A small autoregressive pixel model, trained from scratch.
Model: width 320, activation gelu.
Training: soap at rate 0.0016, 12800 steps, batches of 64.
Rows from block 2 of a small autoregressive pixel model, named by matrix and row number. Rows with one number belong to one neuron. Each number is 128 + 24 x the weight over its row's rms, rounded and kept within 0 to 255. All counts start at 0. Numbers have three digits each.
After each neuron's rows are labels from the 100 images, of 14976, where the neuron reaches its highest value: "top examples" is what is common among them. Only what is clearly more common there than usual is listed. The data: photos of arthropod specimens (BIOSCAN-5M). In brackets: how many of the 100, against the usual share in percent.
# fc1: MLP up (model.blocks.2.mlp.fc1.weight, 1280x320), inputs 107-213
# fc2: MLP down (model.blocks.2.mlp.fc2.weight, 320x1280, transposed), outputs 107-213

fc1.447:113123175128085155140131132162116160163184136120149142120124112139121106127139136114111119140134141075166148148139143128120087154142131163178147126127148152088134155114109150128113172128130104115125129133092185127146091105149150118163126136141116133159126148138113127115121114139141061157146119112124151129201122173138141
fc2.447:131132101145143145123167129151109144139086108143150110159114122180113110136125056124155146108130105142121096110132099190151099112099170137107069134145116113162090124067107114105103173100126106148140112129132119118157118137126143119115154118140118127126128130124107082204157143103104133162128110110123074141147126128105154
top examples: order Coleoptera (36 vs 16.8)

fc1.93:148108149147101150128128150115111111115121174124175198153138140117102100138147121140156154128152114116128135134147122119124123090117174173152131133128126128142155137156150121155098162127088157111115120158081137135109163144129130158097146112130062169101139152095130113132143135147116148099144143144093132147154124142149094
fc2.93:116151095128178096148142116131139137172145123137074102071146108099153111143159113108120120117189106135150108128146145091135122155077161174160114074124124120172126118189100141165090112106118113107123121139118149106131146156122116169158131101140164164118125155141140147192116152113098138118128127156109125108117143092128116
top examples: order Coleoptera (38 vs 16.8)

fc1.111:145119147126135137151124122142138124160115147123152118133101112136072120114143154141178115156080146111118120151140120147145145161135171103183124124121138110147156154109165095181145123125144158154107169130134135122114159083139153138132126139111140111125158120188116126140106150144140108149090133109168172143113161127127161
fc2.111:120123136176122145120118151125121141108158138184124124162138117151106149168092118108142085105154153155131147144121128119176074125132111165093133111144187126107172117174152163109099114125084136117164102111116171137133097144156129129136082129159143084103105132128172154155154143127119110160147111160137102179096088135082127
top examples: order Hymenoptera (42 vs 20.5)

fc1.152:160125122172117162144139147125113153135158115140159164156133087159114152129108134152127138157142132160110142144102115139134123167145113103128142092130152116142126152100162183145145107133108124128137107126132158153129129105126083227147166121122098101129105147110131113101131122083107155128113138108142106137173107072150129
fc2.152:059147138147103129145079067069113165093125179131141131094139140103118105160083108139137098138156124135111117127137138119157130106156098165163139123109103134137146166156066118145125160099119170106157090178145108159115131100111105144143112136158130117110138119160128114145168162126127179153127139161122126126142130114117119
top examples: order Coleoptera (39 vs 16.8)

fc1.697:128143133127131114153142084114068099158151123142133110116154098140146123124135137137143124130125130125098126093131162116144133135113104118113086151085141140136157105140146114151159153152147117129163117198098127149127132121180111134146157100124172131123165162189109130121072161117094135116078088157132139115115154084143119
fc2.697:167134119151162142166175094088127127131138108126136148150127120086102106126109110115145123147102117133154135131150146134065115069110126099132136176114177145143125172118124101114133112156164126150123155157142145133164100111118120111108138140085157106130116129143114114146124124124111141142126143136124158174128132145207152
top examples: order Hymenoptera (41 vs 20.5)

fc1.155:125145148098127107129143102126145149117124164120151099084141129108132149112147155148097149127125115116103093164130093096137144091116144148123115134077156147131101125114162106104125153121152142083111159135105102158130124074180114112123093126110118096155142148149091146098134109161111116165125128103122112128116143128159105
fc2.155:162075131132107121106155128103145147131138161143150147098132111164114132120100137150081132108161161153131106142102146148123135155080117117148138092142149132162188133143127125129121135092131107132143112120114120091170177144147141108134112135123135110119168114104131155115118122128151140149157126109118137114169140097136123
top examples: order Coleoptera (36 vs 16.8)

fc1.147:136129104180150128169102156128131135158142152142154181133178107101174132140124179143144141135114140135111131123156139159172118136132149107115173140168098136174152128134095142150104107205143150125127123168122127139106109138145182147127138127116136134132145149124121172165140123108156110115114105163141116149168141131123147
fc2.147:069131156140141155114156123160139135100149103088113142107113126114144118137122118179159121139133161108179095148110127083138124099147158140138130085105109117129118142086136100134075094094102114155163123119171102106190140130087133140106122077137108134163142133090136109137108139156113134137128119125118134098117136142119092
top examples: order Coleoptera (38 vs 16.8)

fc1.764:161147137143147124161148134133175113117162164106123115119169159124141176121108109166119106116141150156141124155135147133170141149158170083146143128107148106142153115126112112110094158168166102137134136172121160124123131150155142135147145108140104127138104161125141115130139148191160112118156114126143107106160152085145097
fc2.764:110161183169119133143125123129128154102162111111145135137139146131131144131133104135130133093083176141134143157115157157148104123162152124109111119103123157113125144156151108133097089143091081158147141128119111099128169150138162100099124146118150079134104157084125114146170109125076145115129170118113132081131116154116131
top examples: order Coleoptera (46 vs 16.8)

fc1.468:078143155113108103143122096123127129093085139087120082128126102153133131174116108156154137130125105128129126114123101151080138101102145166087143112122126135108102126150154080073123132149115169081103105168121149102096138147138133104121077140150136132145138096135132118134107146161144106083172144121151100136133122153128129
fc2.468:103117104159110168145127129107088148139129077156096120129129181158107094133093106146132130115160128108134111154096136142121127111081118125151115166120156121135204120130087164128096153104143118116135146138156143116139113181084114126114133101156133121121138130125095104153085132130117170135109112151109104141137158093123117
top examples: order Coleoptera (45 vs 16.8)

fc1.312:133190110081120106149073107135146112144135079147116165128142158149109174144127123164122115128106155132123173082156141133111151150096076102110136113156131147132125132169153110113067086120113114111110113125116107168151103137095173150088135148112118130133156130120113143167165148144171105150111122111122166123104090157118127
fc2.312:133155150161153143121124103107126129147192117097122133123117119165106115159122101113091132129151123134140066153109111172123140094115144154146111115150089108110140125045093126149133142130189143146152139069120130100105155102135125100187140178087101125103119121137157126144081107143138142136134080117119128114157150099139125
top examples: order Coleoptera (38 vs 16.8)

fc1.399:164146112115097125127126108146159206146145121116121151142131129135150136158120102125193134138102131120071147092118140127122134133132156111131132151131143092136153137111165139124064097147154148128135165120089130143159175112118149148121134124113122158132164148090103147162144161112172128111086165129135138143156154152103125
fc2.399:139135145125137080146153162115135073116138129120125087142147172148139139111116112106105078176136136102142122143103129138105134084159170126140139112123115149151053137124115117110119134156136092118098116099135111127102135139118128127151179137125135090149125163129159107131109088111124103109134124116133119116147087067128123
top examples: order Coleoptera (36 vs 16.8)

fc1.652:178143157119133125080092174142152091104126109118123131159149161159089164169134105121133112105138176131111086129147123124112166135093127144126091147124128124156172153138137117127157154129109149106148096170151124154111153124086077132093136133126118085109152118154103127113062141137134132107102153119177135085106162149156171
fc2.652:094142102059076099134170091152099152174167126143140123108104146118106100126113145133139177142113114122113117129135121094136113160125133119124098137128118144103148092164132137176128112121132101102135088123122119127142136122159147129157129122139112158138112132129110107067103129079121126102137102113106182123141143098116067
top examples: order Coleoptera (41 vs 16.8)

fc1.663:154155112114154153111149129097164147114116105105149123111166122147131142116175103153157146147127144124097110125092143108133105101100138167180135107118142136139182096134108098118152108105136129115112144153125164071115144143131125136128130120162148146153117161158105118141097115119122145128130150157154114097131135097153123
fc2.663:150129139117127117138066120108115116102116133139132133114119129105166156132151116125149134109164103101133174131124087177100130107119108132082156125132155083138118147079128141104146126149131172141114139098110120160132106111142164137105087063101124156108114140113107150137135113164128100095130117073151162129156140099127129
top examples: order Coleoptera (36 vs 16.8)

fc1.117:131155117107106127141140147178110113109131129171093091117157162067148113122102117111092097105125078142117144113124139110119093144143096123142144143143117152099138161095110120135107110138115106102123090126126159117132117129139150170163141113142171163123132123139115105134133173156106142136081113159157135145158135104160147
fc2.117:146115113135125110139096122135075100109170141094168120106140138147121117128145114130169113114138135103155137138150080095106145087115150114147134090094142094146117147115135172152164150157107173132104130162164105165131080107137124116157163158119095144138113150130145124097148119112144146041147126103154169112104157146098144
top examples: order Coleoptera (37 vs 16.8)

fc1.579:143115129134124102131144163159144146129093139147073073124167157131170102131158115129131137181151139134134110106132148141110110137156098139125166107123124140111089097171139130127164087158143155143134152153153137083119152147122110142151134146128101109127116145177131145131151152152153083179180100136107125121134120130101156
fc2.579:129141170124107154160097134089129134145152123131170182147116087154091103135107158121148163103101121133140185153128139177151121082114144096132141113168083102133143127129125122133125127107105099132101143118137151164127087157128136122133149132104173083118148119152120129112177116115099138135117126102136133178151147084149145
top examples: order Coleoptera (36 vs 16.8)

fc1.628:084145115072100138071122143122096107122135122100159145112113119153109139142133115124169152151124148153129133162097095118117114141121174107117135146150067123147112100074148132175109151146180139147133096082120136107095136113126128142136147086172114139157131155128121112122140143073154108157090109152129126129142117122113114
fc2.628:123081137098132162130132147114174118093129126126118136176157129150101156099161099107158127111113129119129109116106138040122144123131086131106143131138090120155136128117108152130140146127140134125125115146107095152136086134160127157138107119135116133150145125120133116102107143171149179150141087087134147153105115124128135
top examples: order Coleoptera (36 vs 16.8)

fc1.693:110129119118133140137136139135148153150116161125092093173137161139119143130136133132133159117150118119131096169125104121164142153181182175117153149159139128129173101125127133143162164123153088129135096075137126179091158109136120124161100094157082115119120099161134139130086137137142133139144131124147117149141110154148200
fc2.693:159181161120128132122087121117150125181140115138130118081112125145155125133124133217140120116130119152099152180134131133168109143127114110111105111100134143092149163110123120172144141137145106109102147135151148139179141174096101153061134148135118136129160102122137155144152127149123171131146146132131119088129085132093084
top examples: order Hymenoptera (47 vs 20.5)

fc1.148:126140117121130122153135111118136119145180119136141127135154106129147151117093149135148126116111103113149123124136133134140177116158123102112138125093175141116128133105150095124112150107131103117166150139131151125142107092143109145131155135088139124143144159113127137113169155075145100142141143103098144102158147136128180
fc2.148:110146139097157112115115135143115120136110148123134163121155126089131121140145146118110144115157130158150143126103138108093071109118131117140121122125124160157119103109121166168126135120141164154137109102099112113095130162127110115133127139123080104139125115066125150119114101156152088147137127133139134131114129102084105
top examples: order Hymenoptera (44 vs 20.5)

fc1.379:118134136105158129132154085123148139087118142088138141152100113146133100141128113129121140091108108114162102154148110159153150166107127152112159138147155126123163145099139078088088123114132143143121122169106168133104109151132136108086140115167136110111158127159160142119126147148120160123099128167101149143140142106121147
fc2.379:118101124175114161140132126145118129150121098156124148155182113105106123179123103098085115144116148127153174139180098110128135147105142123130102138099117146139118107190139165131131118124112164114153163155139090119122170129142135141147118117133125115106108146102122149153119120178157121163191132119129122132120165097183104
top examples: order Coleoptera (52 vs 16.8)

fc1.77:139153128110083085192128153147119113094149133153119118160114171112127120138180131124180111135143134081116146124081130151102138115134135105142136142076132128146118156117111141129130088125103145125105106109120126129121153127145129129162069165146149114085134123118121127106169168136126134146152120130162149129143136112143098
fc2.77:111094146113145113112154175095127094124089088141153127131137136134141118146162114112111134130128165108138109125161131120118132114145125170127150092166129115155158159141124110138118136087111130130151157122071090129131116115119110129128150108112099120135126097090121130081134108132133124084105153123147155137125158130135130
top examples: order Coleoptera (60 vs 16.8)

fc1.674:143115158159090096160151124123105133108150066129140121135101152143078118112094148086137107094099147112133146107123121096115144123084094115131104141151103122136128109065120113151132125099152106097115150138152135151158142118120151179148076158130107153158148169138108135103159132096136112136105158100075120091169140129152095
fc2.674:132143134079162130124101120086142117141144131137155126096125090126181147175175137129164134118137099119159156132151123155145111116159123160144163125089109121078126165129135132126130129151144131101156139103149076126121151119095132107104131107128128125108106124085150111147138101133122108157135108120146089097113112142103122
top examples: order Coleoptera (41 vs 16.8)

fc1.109:128113176132112120078138139155136137138151100128085114133109120109120109126139089159125144141120124146150136114107108144111183109112140165108152076115151122120121109159141146120122125125103147134158136094137133142178140130136099140166114131136133087146153144157125104107159101142152137133167145119140106106114143123125125
fc2.109:122095135115143146160115119130095171109127161195141112088148133106106110087127137096126115179127107092139120107095129114128128126154114126151113152126115203154134126089120106120095162138150170111115120094120166151096123121124109102188096148160120139159141127132114128141117083117138116154128095153143196126086144135162110
top examples: order Coleoptera (37 vs 16.8)

fc1.195:128129150156143155126165125136125127141147160149143116127149132121130147149133186084091133170130132137117102120155159159165108135121149164101130126151178094133151179136123109143142160109131108090101120117100178118142142106173166092152146107106155158139131109143101117083120102106113078127086142118096131128183098147099116
fc2.195:124128114168129130139090120085153105152088126137105099081144097129160163162116134143139077127153093135079114146137125159159118108122074124139182128142103147121152093115121126114132123095143095138149093110200115132143126122158074151135080154128129129118108160129133126129128128195115084160152143136089130127134153115158142
top examples: order Coleoptera (36 vs 16.8)

fc1.742:150127146173116134128139146146136136088122101141121167173127154140159117120092091107141112116102134107101138153132128136143158155161149114138141143138067137140125150120138129108077098094145119148159189128124161105089132128108091134117144122130129144170084094109164071121162147125126126117151154116112148138116111141145156
fc2.742:146144088138146115121136070145173138150142079164142072117143118123143138174099100157168102159139121155135087126102159099070095128075133119133109131123162140157098088131124170123153148131095081138151135120144118109125107148109186119097134126182139118081174118122130148156110150145124142161146149126130098169143107126104164
top examples: order Coleoptera (49 vs 16.8)

fc1.144:122161159129142159133142149152106130136116145097118162131154117142110143158097132151181143132127114151107129161118113133150143108111140156114150160133089117167084148129150140125134119124133143112125092145125129133137137073146149135103094133135098117136147103074128130153137128141084113145178125141127152165137092125113109
fc2.144:158087135123130113114155083114153107162131140143147103111095127116118086125125138094121085126132126106091147122132147113103148157157138171097128102131175119120141132150079143147088118118140114121084153140127133080097104135134131137124140106078159158128143132169140142093079156142165119129107149141151135100130133124159120
top examples: order Hymenoptera (51 vs 20.5)

fc1.710:111092149161166146119185149160149127141111164119150093117119098133155127142145141136143101128142113165141184083141119149137123156167116123089130126118157163124140146167174086148145167110074109163085155141124125148162095120152138068105128119166143128145143121100088106107131127111151135137167156152159096123115134131127129
fc2.710:104146099098094161146140122119094087174125152139129118120108159109148109159132115136106117121120112118128105109127154095116158102136130162112131105124118121149109085115087140119080156113186153127130111111132112074172130137131143156138156119121087161107138114122153134143138097153103132120094115133126125141139136156121161
top examples: order Hymenoptera (46 vs 20.5)

fc1.286:144143092092121083139117148151143131111133085117133150131112124181158142070111182140125134111112094068098096127119129092152138149103097157093150099115170129099146087082130121118170118143125103156104111097114163109155126131093158148169123159111143130097082119132151083118118128144125134131113134096105099126126116121113151
fc2.286:152118126147123122133121145134112127126182132116129131097107138102052109112120177107128145131098142166148088086113100143135158135117127114141125145136092188112087132198128106134139131120099124142142134157153142174124101107142086153104163130172133128148169134145114156127124150127109140155132095133136126121128106154095096
top examples: order Coleoptera (38 vs 16.8)

fc1.389:109137129096146185154176128114121130094174138120156130170129146153111124102111143093169116153138119106133164148129157128154131130123170148146128116160154096147110179101122084132116093124117158094072125128137168122115088123102151114123122126127139173127163124150112110180169141149097144121121131131114105092106179112154101
fc2.389:145145144133160125098094141170143152118096163135121167085091087106121181112105171137128155114117141115087114085117130103098160144112117129146174132085115202112144126146120144078111159126132110176151131117133133102141146126138141128107109125134156091117098117121179142117136090122134135137145140113126112165130129132116181
top examples: order Coleoptera (44 vs 16.8)

fc1.763:091122120128182158129130170150185103130097111109149123117151131141152142132151165127109100106107123168101139136128135158135103123126158177087136127151095126149099136137150152138110143107179096116160114139154137116094127133125129144143129086141123163127149130113140123159106127180165099151179124123143147168095111135133087
fc2.763:187120093117091132147116117108099127096161121122081141109155180124082145136115101156083127169150141122110146140150131154108111090121145132149163152118136084109124144128145161105126126149150114170079145142107142155123092110118102118117133129105104114144118082124100167119109145120159141151108142145126140136125144094110167
top examples: order Hymenoptera (50 vs 20.5)

fc1.548:144097143135100131145187150144120144129156170162142104106129147150141111156153162156149163100093183115142113126143140098133141136112173121101132145097148121160125100139132171141165141162140132118121121058153118128125126170148138096140123123133134105130121158119125104109100155139158131145166157165162117151119098156136143
fc2.548:122117149121135097105138161117136167142117083146105132149129115147087118150102126115091126123152129133114105143144141163159129153127133123106123098134150147158148147108144141121158148085099154138128104100166141174084119080139097133129165149153101144129133148127138156154131132157143116124144117125140095079145140174119148
top examples: order Hymenoptera (52 vs 20.5)

fc1.401:146132164110133185157127160172098132125144177138134119129098165114123135157164122126109131133136129156155080096132148122114120137084093126137135130120148135130109161100149110145141168076131126169121114103117126137099140108132175124122124085146123150111114129121127166134110209148109146181079093134092155180134081169138154
fc2.401:143126098140086105115100116106128149123100116154086117141072122134157129089137089083168147130116119114136143118145104143132137129151166124071115126128105120128091152129085129115134088111181156125089135131099106158140149122119129088105185110114131163152149133133120138138135141112140113093126122075140152153125134125120141
top examples: order Hymenoptera (47 vs 20.5)

fc1.175:075128124116152139148147046127144121104124141135103092132110111124140149112156148146103114119136100125145112134147137122117126157110138164109145141174162123135166131113152085096139156146075131125124113166096107136130108118172130125091109102142167082107184106172130145144137124138119146103088159176130091151103136158102122
fc2.175:074074117123161158172084148161123136180088099104157114171130122130127139139110114085130125141089123102138184147155119101113117121095115128112112142097161162150125144141141132108141101108123153155139145154153117116130177110141122114121138131128123125124098179124153153152135099139155120127176142085088134129138140094154129
top examples: order Coleoptera (38 vs 16.8)

fc1.669:147086107093080173129161124139130100168123135108123090094138079148114174108119185138155096133144119098105183143107123138164096155122125158054149143122123187119122139143152159087143083107122105151150147091126162098157116144155124116129136104117162114092140135108135141104131154152130113147129156169096117047120115082148090
fc2.669:162114138138172119114121133172118127116129170164108109069151123107127151166123144102124123142150099154123081130121121129170166138136137146132121107121150123139106091179116165128118106125156103134120115157119126148132118120103099166163115137125158137108115114135092141183074135114122107096110138109152136143171121136126122
top examples: order Coleoptera (41 vs 16.8)

fc1.549:129148131135173142117106181141163154138173138140148135109128126100142125131102141109128164124130111088151113137140157143156102127140103137083112120152153138144134092142108140121115105127140131121117129124126149110139134104134223133140140147091153060162078118116074125113108092087108120184136133139143139122150135134141165
fc2.549:129107117135153135116106127136123103096120108127133064134116106120104122146150121122152119095157152155117135088160115151147124134134121147130114097090101135100144113087117141073149145109149089112162069120106124125125163159094129134112139118128140163143096151135102096155116138179117138126128108150120101137151098164120106
top examples: order Coleoptera (40 vs 16.8)

fc1.421:178137123139171114134127131149175117126143124128161159118148134118162135091136114149130142125139118124150093154130141136156108100123145115152123119119126083099156120137202124104100144137125122142161092155106160142148153102143129148141120089115139126109115143147121120175160122146146119120137079136140149113165139118105073
fc2.421:154117152136103165162133157153186106097198130126112193148119136112127166113109107151063167133139144141119154139116134201091110138121123106150081080097133143136134137106178132129160120147134120172085144153131097137172165115155076118097177109104102136155085121080123128141156135139120130138142127064135114104109096122092125
top examples: order Coleoptera (70 vs 16.8)

fc1.373:201150142134111142102126153116150114119147120149119121127147088101118078130137092124167168133099133119160121150115178124143155124126104155167117166165110141145100105151167127112100137089154121148082167154122134146134126138115130126109096083171141128107159102157122133141098093123177167098130144107135153118158122114103123
fc2.373:106186123129141084114104119145127115144104143150164133123097106166129120125134154157113143144104152100137116143141106108110120116117096083088137114118103153142132155151136140138142074116130159126140136132140074146126096142067163101084137153122119176132140130074139153110137147167114107184145101145131120100133145119168134
top examples: order Coleoptera (59 vs 16.8)

fc1.438:154155156106096105089130138148132094132141131123143156128135136093142090111058137120104102150161118138122077169143127123107111132132131078097125157143172135130127094127135093141120115071114116120155141125106156116137159122137134191123118159088141123111139140147136177155124118146185078138131097132117136078155139134113130
fc2.438:102140142147130116094125088113134069111121148133144133121127098157112152162176136147145090105113121148111135115107099130129111112157141136139172161108134125127125158116103160084142133100138140098116213113162091150181082114150107168159160155096094155130111126117144113109115088149108109115087155147109111150132114120137155
top examples: order Hemiptera (33 vs 11.3)

fc1.223:116126120136159132117129092141054129170176153104145080137138153085108099123125119130137105128173135102114138156115097116135086132175154109130155127123097109139115128121156124133113139110125144113136122102058166091100145134141130133113095178132151110174109150121079143198139148145152142139133161146153128125150117117092117
fc2.223:134103141145120103126129132127094165077109149162122149151117091135065147100161094121190144135159146143159092095150131128102119147134120107173120144172092096179090135140095134130137146153130135133111067127157102128119138124140113130123089155098172096170097077154171109057147113133102117106167124175120164133136158164129150
top examples: order Coleoptera (42 vs 16.8)

fc1.407:138134124084126130155135018111174153132112136167121087118137132166135116139116114094131131164137078130135076079125106095071158169125121175096123135176158121155127117137161136110174131118143177130117180110100161176130119128141147148131126094126168133167118138169136120133117163091138136138127146156144166127146137136120154
fc2.407:134101098132124157118125133130154127146128133100187097082129134113143120123084123119132110119166116118092122112147154146142103126114151137131063106114133139098142153114119131101128166138117127117178126131112113133132110112138128137123143140160072117120118124153098155154120110156116141130205146138111092144118116070139135
top examples: order Coleoptera (37 vs 16.8)

fc1.561:129113122093086148133188107114111169122105148119120080135134165136103113110095106115139150169127149152097135137104123132116148135151145081132153131119096125149108129106122091153131128131137120153101109148100116130144142079142139113145143132137120087114153137138142173190101159130105131147144130179147156160151126136105192
fc2.561:079117154135159111151138127121154135138129094149150112105106123111118163142132169168096093084152099107140139161200142116151112131130135135151127098131137104121140123107094154072150136141125150138129140139159122114126143181091095086053150142152112137133172055109159157130096187088135127092139102133145125148114162147095131
top examples: order Hymenoptera (48 vs 20.5)

fc1.501:126062120084100140123173092115159118104129134130122123153124093098121107179147173140152087172149128140090157100132095149131136133142127146153127154112136120131109165143141098070089123111142122101130154105092114154096158149135111111143111090133171085112117114128145166161132117145096124092151122145143133116173154124069149
fc2.501:078156132082167130178130073141104104139130123134150127116086076156128146159133112095076119118129111112141164148099137132170154100135120156130110146141117144160100125091057155126153155158164142121125113164092111095167153147163135162143174115140114119130094085131141117108116103129106118151095120136129149153100169122102132
top examples: order Coleoptera (38 vs 16.8)