A small autoregressive pixel model, trained from scratch: trained on photos of arthropod specimens (BIOSCAN-5M).
Rows from block 2 of a small autoregressive pixel model, named by matrix and row number. Rows with one number belong to one neuron. Each number is 128 + 24 x the weight over its row's rms, rounded and kept within 0 to 255. All counts start at 0. Numbers have three digits each.
After each neuron's rows are labels from the 100 images, of 14976, where the neuron reaches its highest value: "top examples" is what is common among them. Only what is clearly more common there than usual is listed. The data: photos of arthropod specimens (BIOSCAN-5M).
# fc1: MLP up (model.blocks.2.mlp.fc1.weight, 1280x320), inputs 107-213
# fc2: MLP down (model.blocks.2.mlp.fc2.weight, 320x1280, transposed), outputs 107-213

fc1.22:158101148112147127174127157116144132097140122141114134086162111163167128109115105088115146174105123133153126134136124135093190136094103129158143128138167108150119124120117102108152126138133129129166159142151141161133101180121101138111105156150144155150160126087093123138122130135099113105077105123075145142147103161124131
fc2.22:133131121121128098152131120146089138152117144145141093139109132099137189079157170135142116093171137118074148119137125112119129113112148136138104111147116154102153142147105167139104121141150138140130104137088128083116125068141124125152099110192124161136130130150205126163164082085119144089185155125098103170124092082114119
top examples: order Hemiptera

fc1.349:163137145162142147124132115099172102115121115139125110091122120150124147139152076148193165124126142149124133129112133147126156170104121166111120080140098129127125160161153126121107113134094098142090113078140128133148102086126143141148124110108130130133205112093153156139147135163119125133137152147119086149131121150127156
fc2.349:123169115134136081110134134166088142122128117140100121163118102148115129137091123098116127148107108108115126143175150184151145116111119124124137126142147149144119089077123169167111149136150133075142133130126217127108136154129151117131132138118110139159089115187125120091106128073122113130088130110102140130147144159120148
top examples: order Hemiptera

fc1.490:108128149140112129159132116125161084173130117130144113130126134121173135119125135099141147127127142132128133157131125144182133153132123125081128158081168137120130125103136146089135163140143103179130122163157115138130156136100123119099111127131136145150141104192129131179136133147088142072103124125094131151163159125135107
fc2.490:158104125153137108114156107099133111154147127128142146162140102118142123103114166145130124142134143094156123112114174100120124130101132122118122158121143116113102149101154156151058120140113140137151172172105153111170142123122117123121139121127125120108195084168126112173129114137135149125087143107149136146156148148143135
top examples: order Hymenoptera

fc1.282:120155120096119122151124124174087176114111124127131142130151122208105096098123142153145114126165107165141120128113118127091116139131092114119107096107144166162097107164109120153138134143123098113126121153136135082159157151122118127115132107190129120107101140135125142087134135153110134137151154151134102094114164154136099
fc2.282:149106152155125145108162107107117071128139132124094162185161115098108095134170094166145099146136164126127115118143064119152087164169098134161159119093101094156110116121154124128130129122129097125145099105141123158122177137137111119156179146111132172117143174135106129116178185114098134167130117153132156110148142138172120
top examples: order Diptera

fc1.648:142109161107125136104129117153146112166129173103127097128144108121103099113125183154122147127119129159095090095116105151099167144096138146096136127138137145122089140126124109123110152054081140159144152106126122154130145124127117116114091136145128132138111125116159137160127103129085135148129112151133150124154122150099138
fc2.648:091159111105191150182113098177158128142132106086135133143093139082125125126116082125111112113156111118143133125144154076106152134129138157093107166157111107152138110106112161154101131149153150129135114165109131077126129156106118103122126100121117142138135128168133148107122138116129160107127117148103100154116130113137126
top examples: order Hymenoptera

fc1.133:142105118107126163137132098109111111106101160138140119118132134141110111160149102078117121137162147114135116127091110130121131103108083126172155100129109124159094106100120131157130146147157113100128094109117173076113146104130133153122158127101105097152116121121117128105080171157096119106133135118072134137124122168157155
fc2.133:122098128140137102198129154138139156123136103133078145154159078106117138103133110118103091111146106130127107105149129125152149123133091138138076108122078125116141125150122146128113106139130154110131114117094148155127133080106103170123146139088130105106148115166115192118111148089139120133134086182179155153123108142086138
top examples: order Hymenoptera

fc1.540:131148153115123149100182142151139093134155128100120121098133141136086159144066110122108110107097103080097130147099092123135140125101105094105129139118152171152153155148098148081136108203131143133126106151134128155112162153163110134177112123066127122145100135133140087130112142140131123121119133132135131110134149137150144
fc2.540:112123139153138137127141113117158133146135167094150146141113115155102144177141130156083138147122115141134093106119105113140136065141139180130143084141152115140137152134114140126142142109136159131100162102114108112111133095113188110125157092146163124132179129100112157105133147083082114135129114103109078110144140123121130
top examples: order Coleoptera

fc1.287:076123147158116159111143139139153092117066116101143132095127113138110149106128135161091110129166132155147091113174117167066152145120151119118142130136136141151175132148123136118101159102141107033140083085141139112137149119150101156128136112152081093115141113164105119122129144124105119118120102088136099105120138153132135
fc2.287:165136098148144116145129159108089101119151143144106184091166115147095115124126147098114142126078130152152134153131107097147116116129126144158071134115132136128124142098131114108119106122123113141117162156109085148147079137088144143188150140097137139159086131110109129141132100122108138105133120113168109141104140167128165
top examples: order Lepidoptera

fc1.330:116140122136127162123127127181116107136120172137157117168127102183146151119131145127095174105163103111102160154126128111121128146177176121138174119124151167119124101122091136146131100148174091182134144125095158091131148139122166158086169118140128139129117146120143121133116132092131154134130102125119130138135146109111138
fc2.330:144150118147131112130129102068161111115109088146126115103169135100111107121144141111133130139152162098145113089120110129142173199155136177148164127143122131129111178095146107130140128143143130148094093167110166098102096111139129107142138119132145150100129053145142119122123124124091144153134157078168137138147107151168090
top examples: order Hymenoptera

fc1.339:164131149132138149150165196120087135124144178146144114154141167161159134117137157111116148139125152165149148122156124096167135150100117155079155158146148117153105138128111133142144143056106100123155096136136119172160122150141115113070135133174144157131108098122121136132120141130139131155118131126167121145122107156109120
fc2.339:138135100111127137127145180134106155164161092166125122110110106108136120104102141140102142099110108124134140119136106112164156114156129126097077093104158117118130126190140132125105111114147139114088162174137142109173154101089134133084155117119108125133120146113121087186141115113166159119148142139146115132167107102144200
top examples: order Hymenoptera

fc1.53:144107126082144104138105127194118131121148147152112122112130112173139164107108106148161150142145102164127143179193130112119158125122113133113149131127164133172109091134111107118126132150159110094109118132123142105116145101163142135090106105162106113071130115131114173129082097126139126131167099159125135140107150168129118
fc2.53:139145164140096137100121155162110126093115136128126126145125140143129147158118149120139204157128136141094130204113082090130172111109159073162181118140129129160147133132134123129120137122090137129142114088127154182143170162147134116164104120157088137121109172076080103120145110127140124152139083121128167119172115134093110
top examples: order Diptera

fc1.39:163170139170110132104165119109101141101121146167114123119115104104110101133101138116105094121098108124101115106112117131147132155143151109127116130166157118119087144130130154115132109154132163128135077136094131124144142159135104120117128123115140112144121118144154114130121111120165115072133119125167136128163130150137147
fc2.39:117082142117116144112119126125152149118139136085133164184152155134086105101126128118141138103108117134164118134153140153190107168124101208128142169152173134137098113175128101157119164101127124135134112138113159136125122124138128108092104132144122134160166163154104138123144108115150130138181119174166109119096135154168130
top examples: order Coleoptera

fc1.213:136080119158087075157128087118105128148113138120126149132143145147129164144147112115113128091143119113091191143087105136135129152108136127138118095123140135153116099120166118127104114151121135122107122138146110137146101090152131115136081132105148140156185138152131147154146117100150088096147116134143071125130163110158059
fc2.213:087126147137170116141145108109160144143151110108138096150127157143150116131111104148120071152144126160145113113131121144186144076123099138094179128129086122138131128146088150140098148108142134131113109149100084142134135106051122139156162079136121143127120093146137103105129183115127131125107096156127169122148150135107107
top examples: order Coleoptera

fc1.15:119121141117122130137133107133125122135127139129130112116126119132131135087117152108112120154172113138149133119143085096125140165110115129111106150141164066110147107117127096122115144125089131115130116114103094113160114145134117115136104125173170095112161105142156122145109076108141130087141120200145111115165151152137154
fc2.15:117152120107163133133121111111122176160117115119154112159111110112119143146144119119108124118124148100136166104099127120128118109101103135154131127149133133125136141117157108081101081154147147149129136199118133117129158125123165139190152114154107148129181124103150116138156129120132162106128105111125183135133158099116176
top examples: order Hemiptera

fc1.416:162115163141115135095149094155127125118147105132149130125105190155149150145166138108166135133111112177134151170151174138129075131140096134096128112155095120094099102104105123150162166166151137136106109128113135128111137137125155154107143138100126127173141129128144147111113095179138111127155131113161119111101131100189142
fc2.416:129138109147139121089095116163121164094094143139076140114169120121148170170157074122148110100126108098093126167138111144139126150081174160146118093142108119137142112159156117143125106115102141130092105113125102138094123148159118141113118137111115155118131168121110171085101143107148149148126132137140158139137147096136131
top examples: order Diptera

fc1.668:132147132113140140171107136164114158151084194095116086132177118125161121153156113108139110163161121145122159157124113109126105129121150119132133186067104165115132137165119156103098170117126149122123114095110123154122147109158132120119114130142117108128156167136115161147096091122081148064104180141080104114153134172138138
fc2.668:123133131163139175140078134123117164104139111149091177132107144137100147125100147103070159115126167144157088094146126120126133130133093101137134108136080092099171096158091158144108136142138122163128172135118134088122138150151114079123141111129153119084143078154155134101181184110145138147137110106147187142168141094123128
top examples: order Hymenoptera